config.toml
horizontal_flip = true
translate = 0.12
vocab_size = 1482
encoder_activation = "relu"
encoder_drop_path = 0.2
encoder_depths = [3, 6, 3]
text_encoder_norm = "rmsnorm"
text_encoder_activation = "relu"
nesterov = true
adamw_lr_other_params = 0.0012
Rows from block 9 of the image encoder, named by matrix and row number. Rows with one number belong to one channel. Each number is 128 + 32 x the weight over its row's rms, rounded and kept within 0 to 255. All counts start at 0. Numbers have three digits each. After the name is the row's rms in percent of the matrix's.
# convs1: first pointwise conv (encoder.blocks.9.convs.1.weight, 384x224x1x1), inputs 75-149
# convs3: second pointwise conv (encoder.blocks.9.convs.3.weight, 384x384x1x1, transposed), outputs 64-127
convs1.34 100:120117093097168096114119130096140169138083078140141169111162111105114143121085122106111103128105172173095127112142080096133141152086168141204112075160206096146097182152121119129124104143188117061105157110154138135121108099075
convs1.35 100:136123026121115126109148156178094125181089119096115151130105105129096175149082087132119156143144149079071081162092057106114133126126106142130140040096132119160123191122095071156151119088068130148152168162153150148102175138072
convs1.36 105:104112141095111074104150130094096137106114127141126185090069139136144120143138096144155132143150150106139134151162123162111108099159096109110177144096140164141079171124101179124087135162138104144125154193147147158161151101144
convs1.37 096:160184125116155185159116127114159111119167105108128128141133142160100140143111154094142216107145188214050189132048228125105113093158158115145103128138049142116127162086118116090125072096103143115148137152132156181083099077130
convs1.38 099:140158107142131180176095084148083078111142116135164077074114160179111124158077123062106096048151061190156145171157122166094157088106128114073170086126084144108141136189153121112109079065122116094087136161132129145108140108120
convs1.39 091:133076065120107150090130138141167092116115098113113100147092121056099136129167185161114074157131122091142077142168136085119113149125141121110103131135153169080177145108102114126187050099202086155131130151098134103087165176127
convs1.40 098:075092185151122106142152084103196095135112106114106124115107127120093123101119081176110184179122165111064141113141164126102107135087129137107166091132129095117133102136137150180155111133181172166118122087148133144159099051137
convs1.41 105:129173115159108118066164083137071079134144128174189091103122120130131110128118094107161165155144092121151145085138151112138098120167096146126141092163167140115128136169128164112124131175172097078174126146157195122149123116058
convs1.42 103:117150170146161109143172098072155062129071113083110142142122129145161080108124139178092180055135131116177128069178144172157115082130080144140123129100136113155149122171150172175063178138164144141114168107147122091206139136172
convs1.43 089:093187094179121142108121122135067132108125136150153090134123108083119149178146131108159153152131169125092043106143142169171117099144100110045167178147178159122071179117146203068165146141100058136097152134089164115081125096131
convs1.44 098:128062133133114126136148139128106077103172189081174121164146122139109124122155157179098160105106161118113161061162173078079147152150168092129158128141177084122185111111076181122132087106122164090144133118113108158134119090077
convs1.45 088:121082124177116139145124139160090156128082168076105135123127156083158108139144098096082168150129149108120155142154097083162151174133214092080108100135124157124087194110090122117188202067139080132147095109128131117107107100058
convs1.46 098:108083131141111131125071155113124156157115134117102088134136112136116121223136182126130097187148140118139111099195115114154170084164109084030181174126091155145124072110163178095164113127103116147142164146111152231120125039126
convs1.47 101:108099171142132133120123093159145109133174107131106175152143144135120121150086162097188114163103135129153102130143157136143203131135117104117122145096124047132142166058110135104110104118136176138138151206159199121132182193117
convs1.48 105:125096142100126164137125051127122144148122105158166094115122106130116144099069080113134165160155075097113182157122141115091110122141161083124118019123097119134082115075120150043145183072147125142105094104156167160134113118084
convs1.49 102:127121131071147141091178160137155144156163151084108121103171203199128103165100222172123098138111139147116132130129132147080094102125160128071140048129119160132102117127098087120147102127103172169124101152170118153098131089133
convs1.50 096:188114114122149055156135203115161079144127105093135139096106134135174105208146166118093060114162117127137131085123160149180112114156140128181045140126085155156078123152132172138098175176143089090110124116130168138134133083157
convs1.51 090:162132084152104119147134107123096104106155177113143133220180162164110124079088112114113106167150120151142115068133104167090163182087109136128182109171079189141132175100121127044182122111197085166149147136135134141095050141152
convs1.52 110:089143195111157128131113136100139172111125063129097113165165111142189137133135146152115120114071092175128102165114115108151136136164169141152140174088169172116121130200161138100089126121101134114112142109194168125090133142095
convs1.53 107:093102163173114136088149184199144157135128063053093130141180087098130100169122149148125088099145177152108161125132148135117111070121112150111138157114160142101166083175104126184211118152131109112154155104143103147075111135102
convs1.54 107:131148093109112113075162166145128061148142123056093172091137111180140131090183183144107068156100151146094128098166080119120131139128118134144105145104078111086136102110175152144093152120121162091101166189124161165104114078130
convs1.55 097:105106174132126152197095199131171171112140182171126119121163127131120170161123160108158139137162131149097079092096087154115111161105078150165105123100126121084103097224189139155088143113141142168086201173108152111086128172025
convs1.56 099:174150136098116172097115142138145124028127149123154161092141111075128161165089138135097132135163129169107120124132106131134130103066149105118122157120179185087149135158116128139121126117098112126184151131179173166079149093119
convs1.57 098:094159105107092179079060122058207077116150099116127157101132140151208134117125163096050110152088152113097068131135102133171100097170174162178110117119140170182116112084122159106139159072131190154096150180135158105079185128130
convs1.58 101:131163066149157106146168095042051182191097166144112106137063202175178160157157140060081137149092128124119121183099133152131083108120138115150143132107137180132158217155104117123092116109102152114152143115127165091141170073140
convs1.59 091:153099179162111169085064107107190099165088067128103115112166152139121086113123118203124126115132116144106089174155126119104177065065130130133097139169128126151091109109150140141103129113189111099112129205106112134150114095171
convs1.60 101:154149114140124051119138146100101127091099111134096164151096139099115077156097089130126076136138152156089127109113150111140054095128135098083142178088085139146124117049159150073151219159080100078123158101116138087125153151121
convs1.61 103:152157112147165146197152113082096166115147118156125142156171129156142140139088146128097071126088185170127176100200142164140148164124151143139082155122156162099148182064096124173093170079165110140091143166150108064070159116166
convs1.62 099:163181121110117120037186154124085186100102162150201119134123154107120161132136133103173168187142104143129153099175118118134135080092101099102118161153099106112112196125124131125160136156103128179156126175145120087101156126164
convs1.63 094:132145083156146176148099153118119120123181116149123194153096114115062062178143135111140160183161129125102143120175105156158104125133131134071092101134140017091077062122163112219185138194163098123128126065127144131092117138222
convs1.64 102:136181154168150131147186144134136074121133095162117185187130119152137134157149089117130103094153091150097128098193125135186130084126144113160120119100135074101119208163149125118136145135139091128080185117159143233113060129098
convs1.65 106:123101088119185133122125117129104061162120112119156131137132116200124111065102122102116183166094111171091128115114065190134146206146108094188070043092071132125132114089074156204082118116122095191110114161111145089130091150166
convs1.66 101:093125119096110107095135176143125106143072138178126146157118132131086142147113091112063130104142108187146099143124143147115180106145086106157048104177075121167118034128135098139123104103119115117154168097148105076134175129098
convs1.67 103:162096104115167100129143128154086141142125071083111150097130164122118124183096162175171121198150213131105087108203180164103113112097115088114097158098118094095137138164127171151146096115122103118057128074111146103159150069111
convs1.68 102:155125160138147068089136160124094110124131086101102111169115115156165130115141157078107180147143148077126162162112134123158123104119094095172138069089091084114116143068107129093130164186151114119086136160181147172128152175149
convs1.69 092:119096104132103125189158210141132136119106155155135178150074109141095171144111041143159148167114136125026064136079162164070141094133112131129138135146165119127141157141140158172111108157178135137081118083089147116206133115139
convs1.70 094:104185161181159168125111096049080132124183161106150197147122097097156116133146062125064164104145075116180119138095099147097075118128158122130164122168138084133150134113100168164152151111089101122189167136118182137142160117105
convs1.71 101:097147128123166160117094053109105117135085083165136134145129174128155139086087118127165177165132107091087121070116155084140178123116141128084153152105186078124141078093211147136116096084119109103063106111122174137099079090172
convs1.72 097:117168077149123168170141134128172099101205131117141175119143124132086149156119142160154125111122113182083130160125075084070149112161156181123124108098136133156142132110172128224175063202116152099022149164177161134089149194120
convs1.73 103:183142163152146118118188061116105178148162141112099131118079132147159126159058104139118178119079106102141204095147049093077098118155132158174110148170095175086140077165143175105102138123101131179099096135161105146128139141145
convs1.74 106:121110083144117135116158130140131148132157146102124153120183169179146148124101109169103099100197120100101123118184081081151118120137121099154121125196156104069111142121132098123149148151132093090157169104053168123132101132169
convs1.75 102:141121122173081141123138150123140163119168140182134127154060161131129168123155222117132152163094148172097133158127168139070083123099123089073130157206154152095114169172177122109128068081089099111170107109142086116124096119122
convs1.76 097:179064135092124140124161123130078135127082056141084143072164133154149127083061144159121094149099126132133154170209118179164161112116128088103149083156140154142118180100114137139152113150097158126134097104154108143098149127085
convs1.77 110:097110079153122127103163096151084125140075159118146071086172151119146225077130060142130108153101236136109088154123121086156157149159127160115170169145175100114117160174109097134134132142140115105141168096066127111133184145098
convs1.78 096:102182141122133110092143117140124132124076193081144110168123113123065143134169123097119082118062152081145162135165097151067115168138099071098113130178131201154105159134122094157147148087082076093192092147152196087152121144144
convs1.79 098:164080115170138136156129185128091114159134093136109093183202133165210152218122162107182105121181121132170089155153111104160129137125113121067106144162184100086142085172118163139129118145129138167140152108093129116147151160096
convs1.80 100:074114110106112164125133150174135175087176040126150151148139158113152167162153150109175132157076128109115133118168129192112166137132071141156138142143130171095111141127141138101169208130136074066087110171104141097090083099161
convs1.81 092:123090142114142096118157101139140075166117115176143141198132097131132116155082084131108050158143093171196101186131105155198092134137064109109168181154151158150143169097104122235152096161120115103172178086125126135067080128167
convs1.82 095:180094104173009106138122152048101159112127112105108100091103122160096082135129109138109148102134106141148102128152134123094063118109155087127121125085177140132130164127093145148114079146119158127185102165106091182124150161111
convs1.83 092:150117202163194123106124133172096091134168132157117133125125170165114090155157094127164111160168112147109119180115154114152120194109128150137159064168175144112189141147101145162130050119124131101180167226164122107110088129172
convs1.84 095:089099099137129148103131124229081104161114099077085040137114097162164146141161131175142100153111132085105179168126159095126106123133139090086105143147100132143110126106130099112151099155097162149085056112129120050155180115109
convs1.85 106:076167115221142168107125125162127137172106102159191183175123162093129152105103099108147150128118092109050107068122102174122147109138081069097122110119075062073133139080116122121128114152103105118157102170164060171111116154166
convs1.86 084:079198135151134095180136162139145081157161172153106116157165147085103134044111083087113149135129098118137106069130125135190137175140086120139173092140150089123168155115144111122094138126160119118136131143150139173186117129102
convs1.87 110:145119160096157177112101150183115075121163153121195100057170138099154069144071118114152092195120155106140143133171160135115197153107140084101117151117138142146135135163158142081134122104150102105127176128103118135182157171101
convs1.88 099:107105148083138132116136167146091171149096117156117110119139148148100120185108097134101156059149129166146106081140122119127133146209088122116123167126092185166202093157077109181089115123166162146143163120163123082075130082104
convs1.89 091:150095111109153161133140082155109162098130146121119129105214078119105127114112132175156149092094129078117152109138104109134072123192149104161107139085208097141126089112078116089099092086101101102189114149146114097104142109125
convs1.90 100:148108157097097068134093171100117146160143165118163169156130139157111116047122126110157094135159078138156141145159145112138219132151077165130139156178110088119070186146101116083178168191107143108106144150139139142155145158126
convs1.91 106:070110167100133124076138123134087163117078096149140122174101167091082094126161168140151136122173077134184135161123108166086149171153143120126116131127148113134090142146108188083136096133173142134114133213146098111186148161123
convs1.92 098:096118103144156141123103101145085152127123134086110137091178082146115169217115111104148194163139232132151156058167153107110138082088142149070159117086181117097161087148102163179124146139132143098129125168045088100116135153094
convs1.93 101:145187165073143069094152054164069102152070131213094162136076166086133167121135078125181098149184091107082162151074126154125181068111127159185109161099125116147125102088144198125098090136100100111114125145095095084087153126135
convs1.94 107:129117124169130125100097147074144152127116113148176128149089154090168127102165167122051112113161154088079125157126051132129153203111091072138092111138165151107111120140148116144153161072115152092121209118140182097114125183068
convs1.95 098:122147092147144138115114132104099183121065157093128130124199119116124151146170097111115106144093130131071147081208115105179111159161158085116089132099102090090126185173129103075170134142100130083114099136171045160164106139168
convs1.96 101:120057149070057076158108151150131101101081124097114210128112094176091094086157173096167089124119166089104107104085119114143133138170163032152143164128120146106148104145107184104136155083120147079138154138092117106125115182074
convs1.97 098:052165133096150155143083127127085097180115147074066103138128123168174164127136146121154143069127163125163103146116125127109129140159073079093094095162134142189088071154067167140135171151098177090089133162082118130142138076184
convs1.98 102:078156173170071120103143188144105116131112170136077147161140188136255144194139088115125081085131089154102149112180074066181137143116143098164094111155105104144102117171094129105159139102143098094107141100137184108086128123085
convs1.99 093:121128090099095088103166106091101100078126130158154122121129150108151097129137081170136125132104079103141093163137078172139134114103150144116183170185129090083127112133162131132154147109159181100145119126090172170094074128119
convs1.100 104:137102071158155087121101150112133117139110160130158146232118209156087182158088092146174112097135102176103182147095171129134132129113106134089085142099155097151124126099079117150157154162089142162156126112108177131095152122146
convs1.101 099:173109108104097130155105148152097128157118153144092162204134099131157109097148117111096142148239114093159052120150138107105124112118097193131086189207061125103156107148171108088091089163177114101139118122150106190113127191207
convs1.102 096:141098130115130092154162137116175147116132186142126126106129104191152148116203157150163109187153153102107127123117102182116166166096149118114101100115109151150160139134142132074107129136136066173131149119151126152119120141091
convs1.103 092:149109136163113137143151095150126085117159127128170129255131152135121152128139052166184120099108108082068197131128113104116118117167087157119138119143145071094133135181154124177135139119191155104072129127129133173107076172114
convs1.104 103:122113129144134063083113168102109127153102173112136116170079171086122176125103166152099075083120108145106163129192051139111147162140191176071096137143140056143117098213145148154121101183130160141110122159132126187103132095134
convs1.105 101:085115204119111199119156148161165177127081132144132117228107112114095133144120150111177144096136175175111196119123123156163162098177123069034093148093162103157080154171152135156116143145119094138131113161117093195207096136121
convs1.106 097:101083120132143152132165113147156120176158134084129135083095134178147057139119130103206123080137072139075091164147114143160103159141119086115141121103134171143126122172051143129132103186109091073095135104093117154173124131138
convs1.107 088:128134105154109120122079096142105177116161198147132106121135150166148095144099063114103139172138171068134122094129168080114146165150153162103141162062128216122165168105126136114128152137116130139107127138123072163133128155094
convs1.108 099:101101156065126113056055161061061138159117154137156104091128177161194111117125160124056164109134158109155115138168124134099128107138133072197167099158161149093158126131075069097105138075118146101125172145103049083154139132089
convs1.109 102:089178122130149083051094126138116102104138129140101107201131127188173144158072117127189128098164168137119136169165143133123147142102097163112124108117164127135167128095055084112151180096147106137148091125165169134072129105145
convs1.110 107:140129083103112197120155124111098142117137171166099114134154103175105110120140097112153134159176085066106146168012083178143104073153115144125122123087129165126180124121151099091137135081089165152137217163139154086110132124109
convs1.111 091:116121146145144085140125125161106167105133150179162126109121140115115092037139064102186090080105145120199162150091139075163105127107133159086191089135167182103160100150086121072178102177091204137091123147145107143160154162104
convs1.112 102:109163117153174168115146162159065149112128112161182117151137159170149123142140092153120115132163188132167110063158166103158149147137145115136169146109130090136064078139212123138160114154176112125185116066118085170178138160131
convs1.113 106:154154088095092125094121142133104164129130199114159000109092108136118149164155103117101120116128174180128079111123150112145142139116164139135127129125110099023134112127131108147171047103150126135169098165121148125098164117164
convs1.114 107:139121116147178108058127142075167189151195130115101131132137151139152092163155149082155153147164159168155131107137108119158088106127124125137146129070122120118123085108164132135116149138142142132071077150107077096155141149098
convs1.115 098:103119123127136147119091148139126131076117149165129079151127129081164138130135093120153112130098118079083123127112088132088155077135079126128057126109138085151133171092136134111139083116167115135161133163090101064122141093104
convs1.116 103:119100111159127103120162164110126203150088139131149122086137140145137130140091130208146106069044092154092132112132123116155116131083059182147103108084141129148124136110127076218149133104123139087174087095168154083136140150140
convs1.117 097:164137137124126129128135138109137103133158128063170113149126129126125109208096133082116061067144208208154138146163104107133050135126122217157133112143109115108117135143099093206144155139098113235117171165060197130114151151175
convs1.118 098:157109135132154135165098152129112174193166138158112147151121106135165091113085136167107199104172097092147118161126024104126108123100121155125099121047130126095159083097136133123142179092114119087123166098134118109179139140108
convs1.119 105:089121133128140148139133174119046155121074129098130146104135163163116155143100083124113133108087139098177112131150104118160138180141127132163131136085143126169127113153185109154055145151114119129119133146146109154127096032079
convs1.120 096:103190112126053097095104133140149140164175065103114124166158117086148143170095157149074135153117128148065112093119105123124124148168124139123156151148103091137146186154108149147170142115132140124119161144103201118111160101143
convs1.121 106:103129117163105102127137173096095125135216175168106170122128225093138202113130144103122122145120144146141146110118134182014143187148116116130089120061116145118101168155123140095113089112197111139136167121153072157127113154108
convs1.122 091:119073062088118161111077154151117129056083138115122164135114105132099090167053151180158109142109122138179089141131110131130109132160140199083159126177088121143181135221125129129076081112138074129092190161153156109144105128206
convs1.123 099:148187094141135160127077092177097133097179113102166133156109064067044114118181078164123072144168139134127158113176130104109125127118111104145092139151118152105116172188168172094145115128139138170130102160137098137110130128076
convs1.124 100:124151156116163103110079156157121111167156150131098144117142125113138121043064150114071123121172083094130134142143141126119139109157082112153153145134158152140117113131158131121116080138032116083116116098107164139030108164155
convs3.34 104:121116167089079114114124093094182151056133134071092151122193107113069145152159127135122130174166159160149100109159161145139121145106073063060122144097133151090177127142118155100094092093092144
convs3.35 111:180142128087135122171125142166169122151121119088107110084135138132066136127146096075166116156081114121122151131131182121123092090136162182094073100190138091099170138130147196156177172176106117
convs3.36 100:129169133088140096156157111080133049183149100180125126138114143054121111180158081115091125145139130170133078141134133060164095098149141113132130083070165146211185176148098116144099127137118117
convs3.37 097:044149128123116162070151149109127120169147141180106159112126192144104121149145066101143112132029124142152134196107143113112128186132112126112163088132119123117132106171213126132127127085106132
convs3.38 094:120080130229152105096112117171135162172165133101133073173118079121099073162134138142133178173115102153172141097084167113099153099134130107155092105106092134179108150169142144148160145102128126
convs3.39 091:101095152128121172169140106099116138091121109062116108144114057121171143125150077142103127052116138162107164147172086155108104126165126134174117127210085069096104147064102089112104162177141196
convs3.40 102:083127144186147113075155068129160128147088101126143106114235148113130113105163111174119035118139115168119180117218092186151168138149145092155099122198078126092137162162133116168143168099113127
convs3.41 106:129031115097134158101126134161115201109172131133102120108060122084078129141128121110141147108122094163115107143099149141124090145147107146134129108119080129101148073177105095092133100130099070
convs3.42 107:107148120138118117132073088175124104117179110124114125096096157157139118121063168091133112117103157100155117093154094172116066159164161196099118071120132137154099131193128113159140111154096082
convs3.43 095:147116113078183097101149122117118091108100149119133135183105140193149128164129153069088124162099068145112140123091136121156140143136150136121091070116158131139132140140155105098123143159180084
convs3.44 104:138183107171159072139153106090085140111131151081192103106141122160074092146144121071106158146173153133098100093128177140157105120136062092170099166133126134146133146148142113087102112118167138
convs3.45 096:143114071142158094099136129147089100159115174100158200107114139103105086093167108138154140146132148083147154119123080140189128178080158121090157033170156149175159175087120168158104108111116106
convs3.46 100:162111093090084088107101180116164142186073142118126110090201150129122139135176131102183142091152161176144122126073147139136165082160125097099165001136073080082099115202148158043116142102170114
convs3.47 101:134143157078136094105127139101050138083083087118113140096118127133093143110183116164160110147162096084187078142130133103116154141132122090114151128161166172084106106103163127118117123149124098
convs3.48 110:092178101147108127149169152024112120174108165046155118120150155132142148111120083132120138139111104118101059141222095179137172135179137109047089065087086118110144102086160176091121092103163121
convs3.49 106:243179114121167149133142103073165131167105130098132142175093133163145243135092139096115085099126102131120111090141085047163061177137111114168113109117171130181055163144079111153177118176106092
convs3.50 102:112088109082112161085118095129180086047120134158064113109130194108159075109184115225138165136128138172112142157137158081123164072166136151150095064103079114108144035159138098133188150125104107
convs3.51 094:109149087048180144060124123134103191128086112066124131111089123172129101121177104133129104106156191122161145118130098129153141113174101135168112166068074155090177096200156175173118187113131131
convs3.52 091:086175080119100161153148137128162140129147103105155148101086149146079085145118083165133088126109082133106148147112111101134156132108143098154134144071152132065088155138163118155110133106118138
convs3.53 102:058160148142109117104147119140191179101064142071146205170106128147129177098145146112156137163113077187126121111133136093151116104152164170203096066142091079114118148067179145117161164138106136
convs3.54 107:159105137141157134193128128081091120158132115096077119102143136170143136078167149118044140120158145110219076151154129130147152137115080091108139156101128114096125115128087109123079108116158141
convs3.55 103:120118141120127113158141130148198142168149102168116165133115100122161109205107165163114054102114147163111105128087159137142079157118116074137181131113172156132156088123082055135137119138152072
convs3.56 090:141111091114137160065106196162115098130114059154114142129138186144144155157144097085139132127104118170152102159107147151122123092028146193133147110120132146129139158096179071130158107126143111
convs3.57 100:109190115154125067158115174111108108148125140132132158134161178111130110059108140122187144128119092094104161154105125128067156090137109120160158150123125189127137149176105113132161097161143162
convs3.58 106:077119090149123097092096094060089138131144177116117137121177165143134115116136117119157128153164083064068152172116152130192145127112107083127132130095117120140198078116107092181132199066124133
convs3.59 088:120188118071101113151098127166149151086102151144148070083127134111078137139098152126115158125190088143103132178191108117167100120195204185106113162144168151107103174116115165150182087108214076
convs3.60 092:179152097073080143116110121170152122148121135101122123181090082102098094137165137152120098063181150100135063169124128193125104115172071139139080137141129105143172189144150054118112147065165149
convs3.61 109:075108109148128108137174146191109088091143126025136131112122100156122128144123108145136140116139099110103126136171133182137137191058188176147114124127180140069150143150154124088122169138140135
convs3.62 107:144151117081099197123143053107165114126125100090121142176172144070111171119173177171129097114152162108176142173109111091144104121135091156111136099132091091128119089119113149065188095073167074
convs3.63 084:102112135171103166122138163134079122122088131155119106150040065191148105091105093119145117137125129161185166113166166110127089118091135140219122161114118103133169037129097086148181157150075150
convs3.64 102:169093134112153123167130112147141134113130103069128146115153186106131097116072120112110080145107196092133141173101098095107114152180142053136135112107144150117064180183160136129154112136106125
convs3.65 102:196136115143074134149121107115123203158116117115124143079125146162100149073182075072075106125120087133123120157141121083153135100125101111146125111115098177147135167078130173181160071147157087
convs3.66 096:097154134081117087125165117093130131091176164106046092201180110105119159163163125089149150136151097150096186192114106161159123126165148125111162110127070181142096114139140144107071152107146031
convs3.67 099:114117136116103120114106116127110105125097044180100173196181130143153146150179079090205109098110124183149085182071087062134110165139158163108111151194181106087161101155090128089136186089143116
convs3.68 106:130068104121136123111152107146121138101133162094102119082126127107099110128107150079147173147148153096138124103079155114101081158118161164143148130106199184087112129055113154120140105146139135
convs3.69 105:162144052161119172097151152140131123166162206157187161136090134168111109131122099117077140124064184152156166149115086154144153136104124110111110130038200107152136161129141073187059126110137150
convs3.70 096:104150123180115055131152098127097148150114153148154101149089138171132098098127116122134148195175205109142146068094120164116053071149116176183130099156129157095116124119136147172171171148113073
convs3.71 100:126071123115085131123072092167128050118106163156174113143099078136093141157168111155117144173122111183141135126150134131080119118134204186167163176150144113116192098180122137130185164104131165
convs3.72 097:053112212070126089093126128116096130199126162110132110130131129121117107129184116186100082136102114121105111132137152158131121143129134117085181129148141130120109094079115110077104145142137129
convs3.73 110:090148087150107148145142120119130065060116129099105072168147071111121109099097081132117159088129148145130088163235171147158166080137115090152153125127142133123121177152145081158145076103144166
convs3.74 099:102110133174111176139079144148148116120156161117153117122125170102190177118159145071130099155088103134116148081073119145124151149114181120129078118129077085104133151174145119144074105122150143
convs3.75 097:125090132169096161159061141148101077071098079115101098059122151151158133173073112088119120081125101117125152073097149103158155146108163167161130118181152152105185167193116101129117111119088185
convs3.76 102:173081171144127109163154143151120108147171099103124072082104179101045150129157142142150102100109168159168114106139114106147143135134092062146155131141069120140167091137079132141168131152060129
convs3.77 106:098132154088180120088127143116105133094085083191137126123114144150072107139158121171182129108080184159179149122140109117163141123106138108135120078192152165148118161106132130115112159140130034
convs3.78 098:137088106141101141093138103100141147056139139069125090181162131123173129124113105113131092095192162132099148132117077090147093109108090157072192128114112175097146133121067135100077112117120088
convs3.79 100:129075174095186135116149118116158124112140099101167112106133162160161137160148173129136144184108127150079140129148154155074173198091137141128151119154089134133123086132163113104092143145105165
convs3.80 093:144168172146144147182161080091177150125161132109124113133124149075157107167112120135120176197089152140129186172101147111145083145118181140107144143108067138203125132093081084086125121126115132
convs3.81 103:147160152135158160087100099156122119106142144196133080081156098046062129111116133124139112075146066161118137193127160084152135137159107116116076151093151101180110131084100188128118090117139107
convs3.82 091:141197109133151106104182140128125123145132152134182097091158138142150080136123176196067115124156084172138152167142129131131092127125108153138117182173127156122105116127121140078098138061104150
convs3.83 094:144192100153149095112104110114137099177101151121158134107136131145086108200089132055067156185070061130146099084130104156161112110144137137174124114124163109126124145168134147143137075138153103
convs3.84 091:097112124161173088112120120096129142116104140080144092174167130090104138189146094141176125127103129176096164147096145138121128106147130174166101129152144048153167109114104084121072116148058130
convs3.85 105:120088137138096109136085125095149167119159109089091133115142120121131147189096116133160164080151107083113115147129116104123150077136136099170095149182144108128143145154156074145094160090173149
convs3.86 094:134123099108157079159150135052106108098169121179112157101123053156128109088109141150139142171098116138125082219123137183162143194102188173122138141158091118108182127130131112181065118088199159
convs3.87 093:112059096121128047124172122155053124156123093129122098177133040152089188116127154120147062153140123076109174099112134138165168148095107171154124089123177150085146124169130195093168110154143162
convs3.88 108:115156110105162134138142120123138113153163146081122154136130074089120101150134162136046172144137146074176093086134086159101093110124156075145098155117089136137128150124050141066076095142181113
convs3.89 083:124157183080135152134075128144112158163122160158031091165134099147094136139076111157094168186072102105186091182120120190083095113129183080172078195100163170131107130144154122127142107138145088
convs3.90 106:126141111141113091102177120106113110084129172120078187152134089192116176203143146131155128087107135086187107104201150152099134172127097150141109162109155095073131122186134112132082108121152125
convs3.91 107:119140111203112130073115124179156150127141127119103115153127130160127091052160067171168139133083146127151132133084116167128144121123148172052092105193095044083120118160131129121069129157140129
convs3.92 102:072113141129135076148179183160169125119113110081136182159145100163108135160131206103108117139172102184090095110128104172164116122086122141068167094096138153199155137069140034120116139154150090
convs3.93 095:132150152066136154132118065176141101151119128146169089110091144127109158127181124159118187081102107132067116187111177145089127156149091082128140119147132101100063160107147121105148117169064128
convs3.94 103:191101087083137143140105116093143090115154138133194118145190132105095145089139127094140164136154110128092202133098177120126150100168161090116153139163143076147164111151111144165159113122091079
convs3.95 105:115154110139144143112151109099127095127108093155089115147175164140105098120116100143091065118131125113137095193123124194129095117108130147103190139175188123061082119098098148153133124119154091
convs3.96 104:150093102151110087148103111140134132093078142190116119101173101160167149176153068143182131133112140163086164109137097116146095130090134139112138124176095064133165110121128121084198129122126098
convs3.97 103:143120135101164192124080138132144089172159122109128131130100130093140169174155095171151112110151170105072092144142152100156139148205068132092122118190098125087093132165119115134165117148115125
convs3.98 111:115087189139127163181150133081151162165144131151115124128143063170123081092152084082160115113120117076068170165175081128098139128108090156203139134114152104133051084172151151086191087184158172
convs3.99 095:172109097126118108084096096109119142123148109144142124154127125126127096162140139173197103165135085129100155119153113117105216061169178152153162159156174129141125129110165177150125187084137127
convs3.100 105:118086128147135181127106134159151166088124115160096204135052168121121134153147135182095120074099194115075133178198103130125123156145181115149129172134107174175168136155120130131123086087093197
convs3.101 097:189102146053142151183146074098137149145181177101092071088113103144151155159136126165124117196124134100042102141142137137112152105161141161142170068073163136143098099130123100168084081157108165
convs3.102 108:167135148162168120154097112142167052127141124121115101130142092118137172117172130101126127058149095119085095137110069092209088123140138161073109117126137166117138121169132110126168109092115119
convs3.103 100:143138095164167148116129066167090116131139114160179141099150143225101090110131107149158160118126137100097105131129156148159168140195143161125118165139129129166130117135145164139145171135146146
convs3.104 102:058121138107101139050148101123139096117160107120178159108055122112144184132107143121103109089131147132125066094105147110181148187083184149107166176177057141158097105191066115141176117151128076
convs3.105 101:032161127140124163170110122090131091151112164158156166140118076131057105089092143134134091147103141149141074158133164091181113156122154075132098119153119117107112173138108117211144138097088130
convs3.106 091:157109113157062164155083119188097146148178122132132048148102126135156148151161146154167052129126141134114106139137146149154132077139162078093110156137133155150106171143151108143079174121170129
convs3.107 098:154097145188146134106153157127149215074076101090113116137111133128177111149075098107157156066117084153069129111169142159085117173127148079108152145123143102105115125113091133127137121107079114
convs3.108 099:127073102154157108156111130195142123168177126150096203094132051160139173115102106103130090075134090159163115128118073095142110158173113080151158107168152141130111134178144162171140106107169114
convs3.109 090:139069140143105167159109147153134180099135116050106144158170117140186089165100121109162126080140148079088151075139108068123099146154180113124137130126129087118140100160146112142104098135144134
convs3.110 099:160123089131143120129072104124120151150149159077074074112105144167124211174100065085113130092159126077108212159155132137124116144102044111078108158185135160126085130108133146096071109165156143
convs3.111 098:156097075102084153134130062124107129077185120104141152090109153091087117088098169103117088147108118104117129114150128139163086150132096146097129168145158161096096129146113087179100186102103179
convs3.112 108:123127119090187112093084185119164193093133160153130159091176114128116107065133173186133183180116135073092091135100074126095144107160109139121141094151106114140099113101161109069145098126131134
convs3.113 089:126089090152119152095086096136124145098108095159137161112170158122176160096115122095092150101160148121078131173103163162143122102142094167159155111108073110074100108129112106129112182117133157
convs3.114 103:105117095101101114174089140083165112154092105136144118161156086089111133106176122114210137102154091169082140129124164096060111177138138129202110114140092146132080140134111137116128136114093223
convs3.115 083:073112145132146151057121114141170132089111135124142149174140141106065194094114121126100084087120144116090110135051125095137093126115088124140171062132128124124130094108166125113112072186074150
convs3.116 100:170150117059156108116193174129150076151153143119096155104108155184120142181098129085150154093098153120097175130174142129175128089124135076173113068175129111129226121105119099173114113152157112
convs3.117 111:057149121122087055166143161127175113126093113098153148137139125109136129109082138182098158142126141085165096114197156113129167146112094130151105086118046115132141126115164081164170115158100119
convs3.118 095:165143158083134113128088035108202100117094068156162137140147074119164106194113130125111119109114170184171096134132151083140128125168177063104142156082091094136107128110103128079181129134117112
convs3.119 106:121160146138113088118116173104144091144118153084104161079110118117150133154121121102160154158127131125173084153176134119109142139142128121158101045135141131139143046109175121115163089117127092
convs3.120 084:088108180118162129055155104152118053129141095173120133073137122146138069116119145174077142105131071140154134179118150156095128092149099077132159110146151097100153153132148083124098174103177135
convs3.121 107:140161157114065100130160162118080126165123166086076115075121155085121098159083119124155184109139096104105205109175121115121052194108112146170112143136126120122123119137179154130186099127146138
convs3.122 092:116150066129159165144130151101147116114105167142097143170091173130156121198171106087204141094187189124109162116127069097134117083149087141101129158125085106119121151107185114119138131132154150
convs3.123 088:133116113110119113127041160138150135167060089077133097152181176132208112091119121132163170113137100173118140065190087123131148166102187183141117124086203191130207073089190174105118143150173114
convs3.124 110:086079163127169167145109112163151069108116103087175162102102107150132095149116113163136107099067147114103146168115158122176149127139081066150103143112070146109150187088171139079073095128131182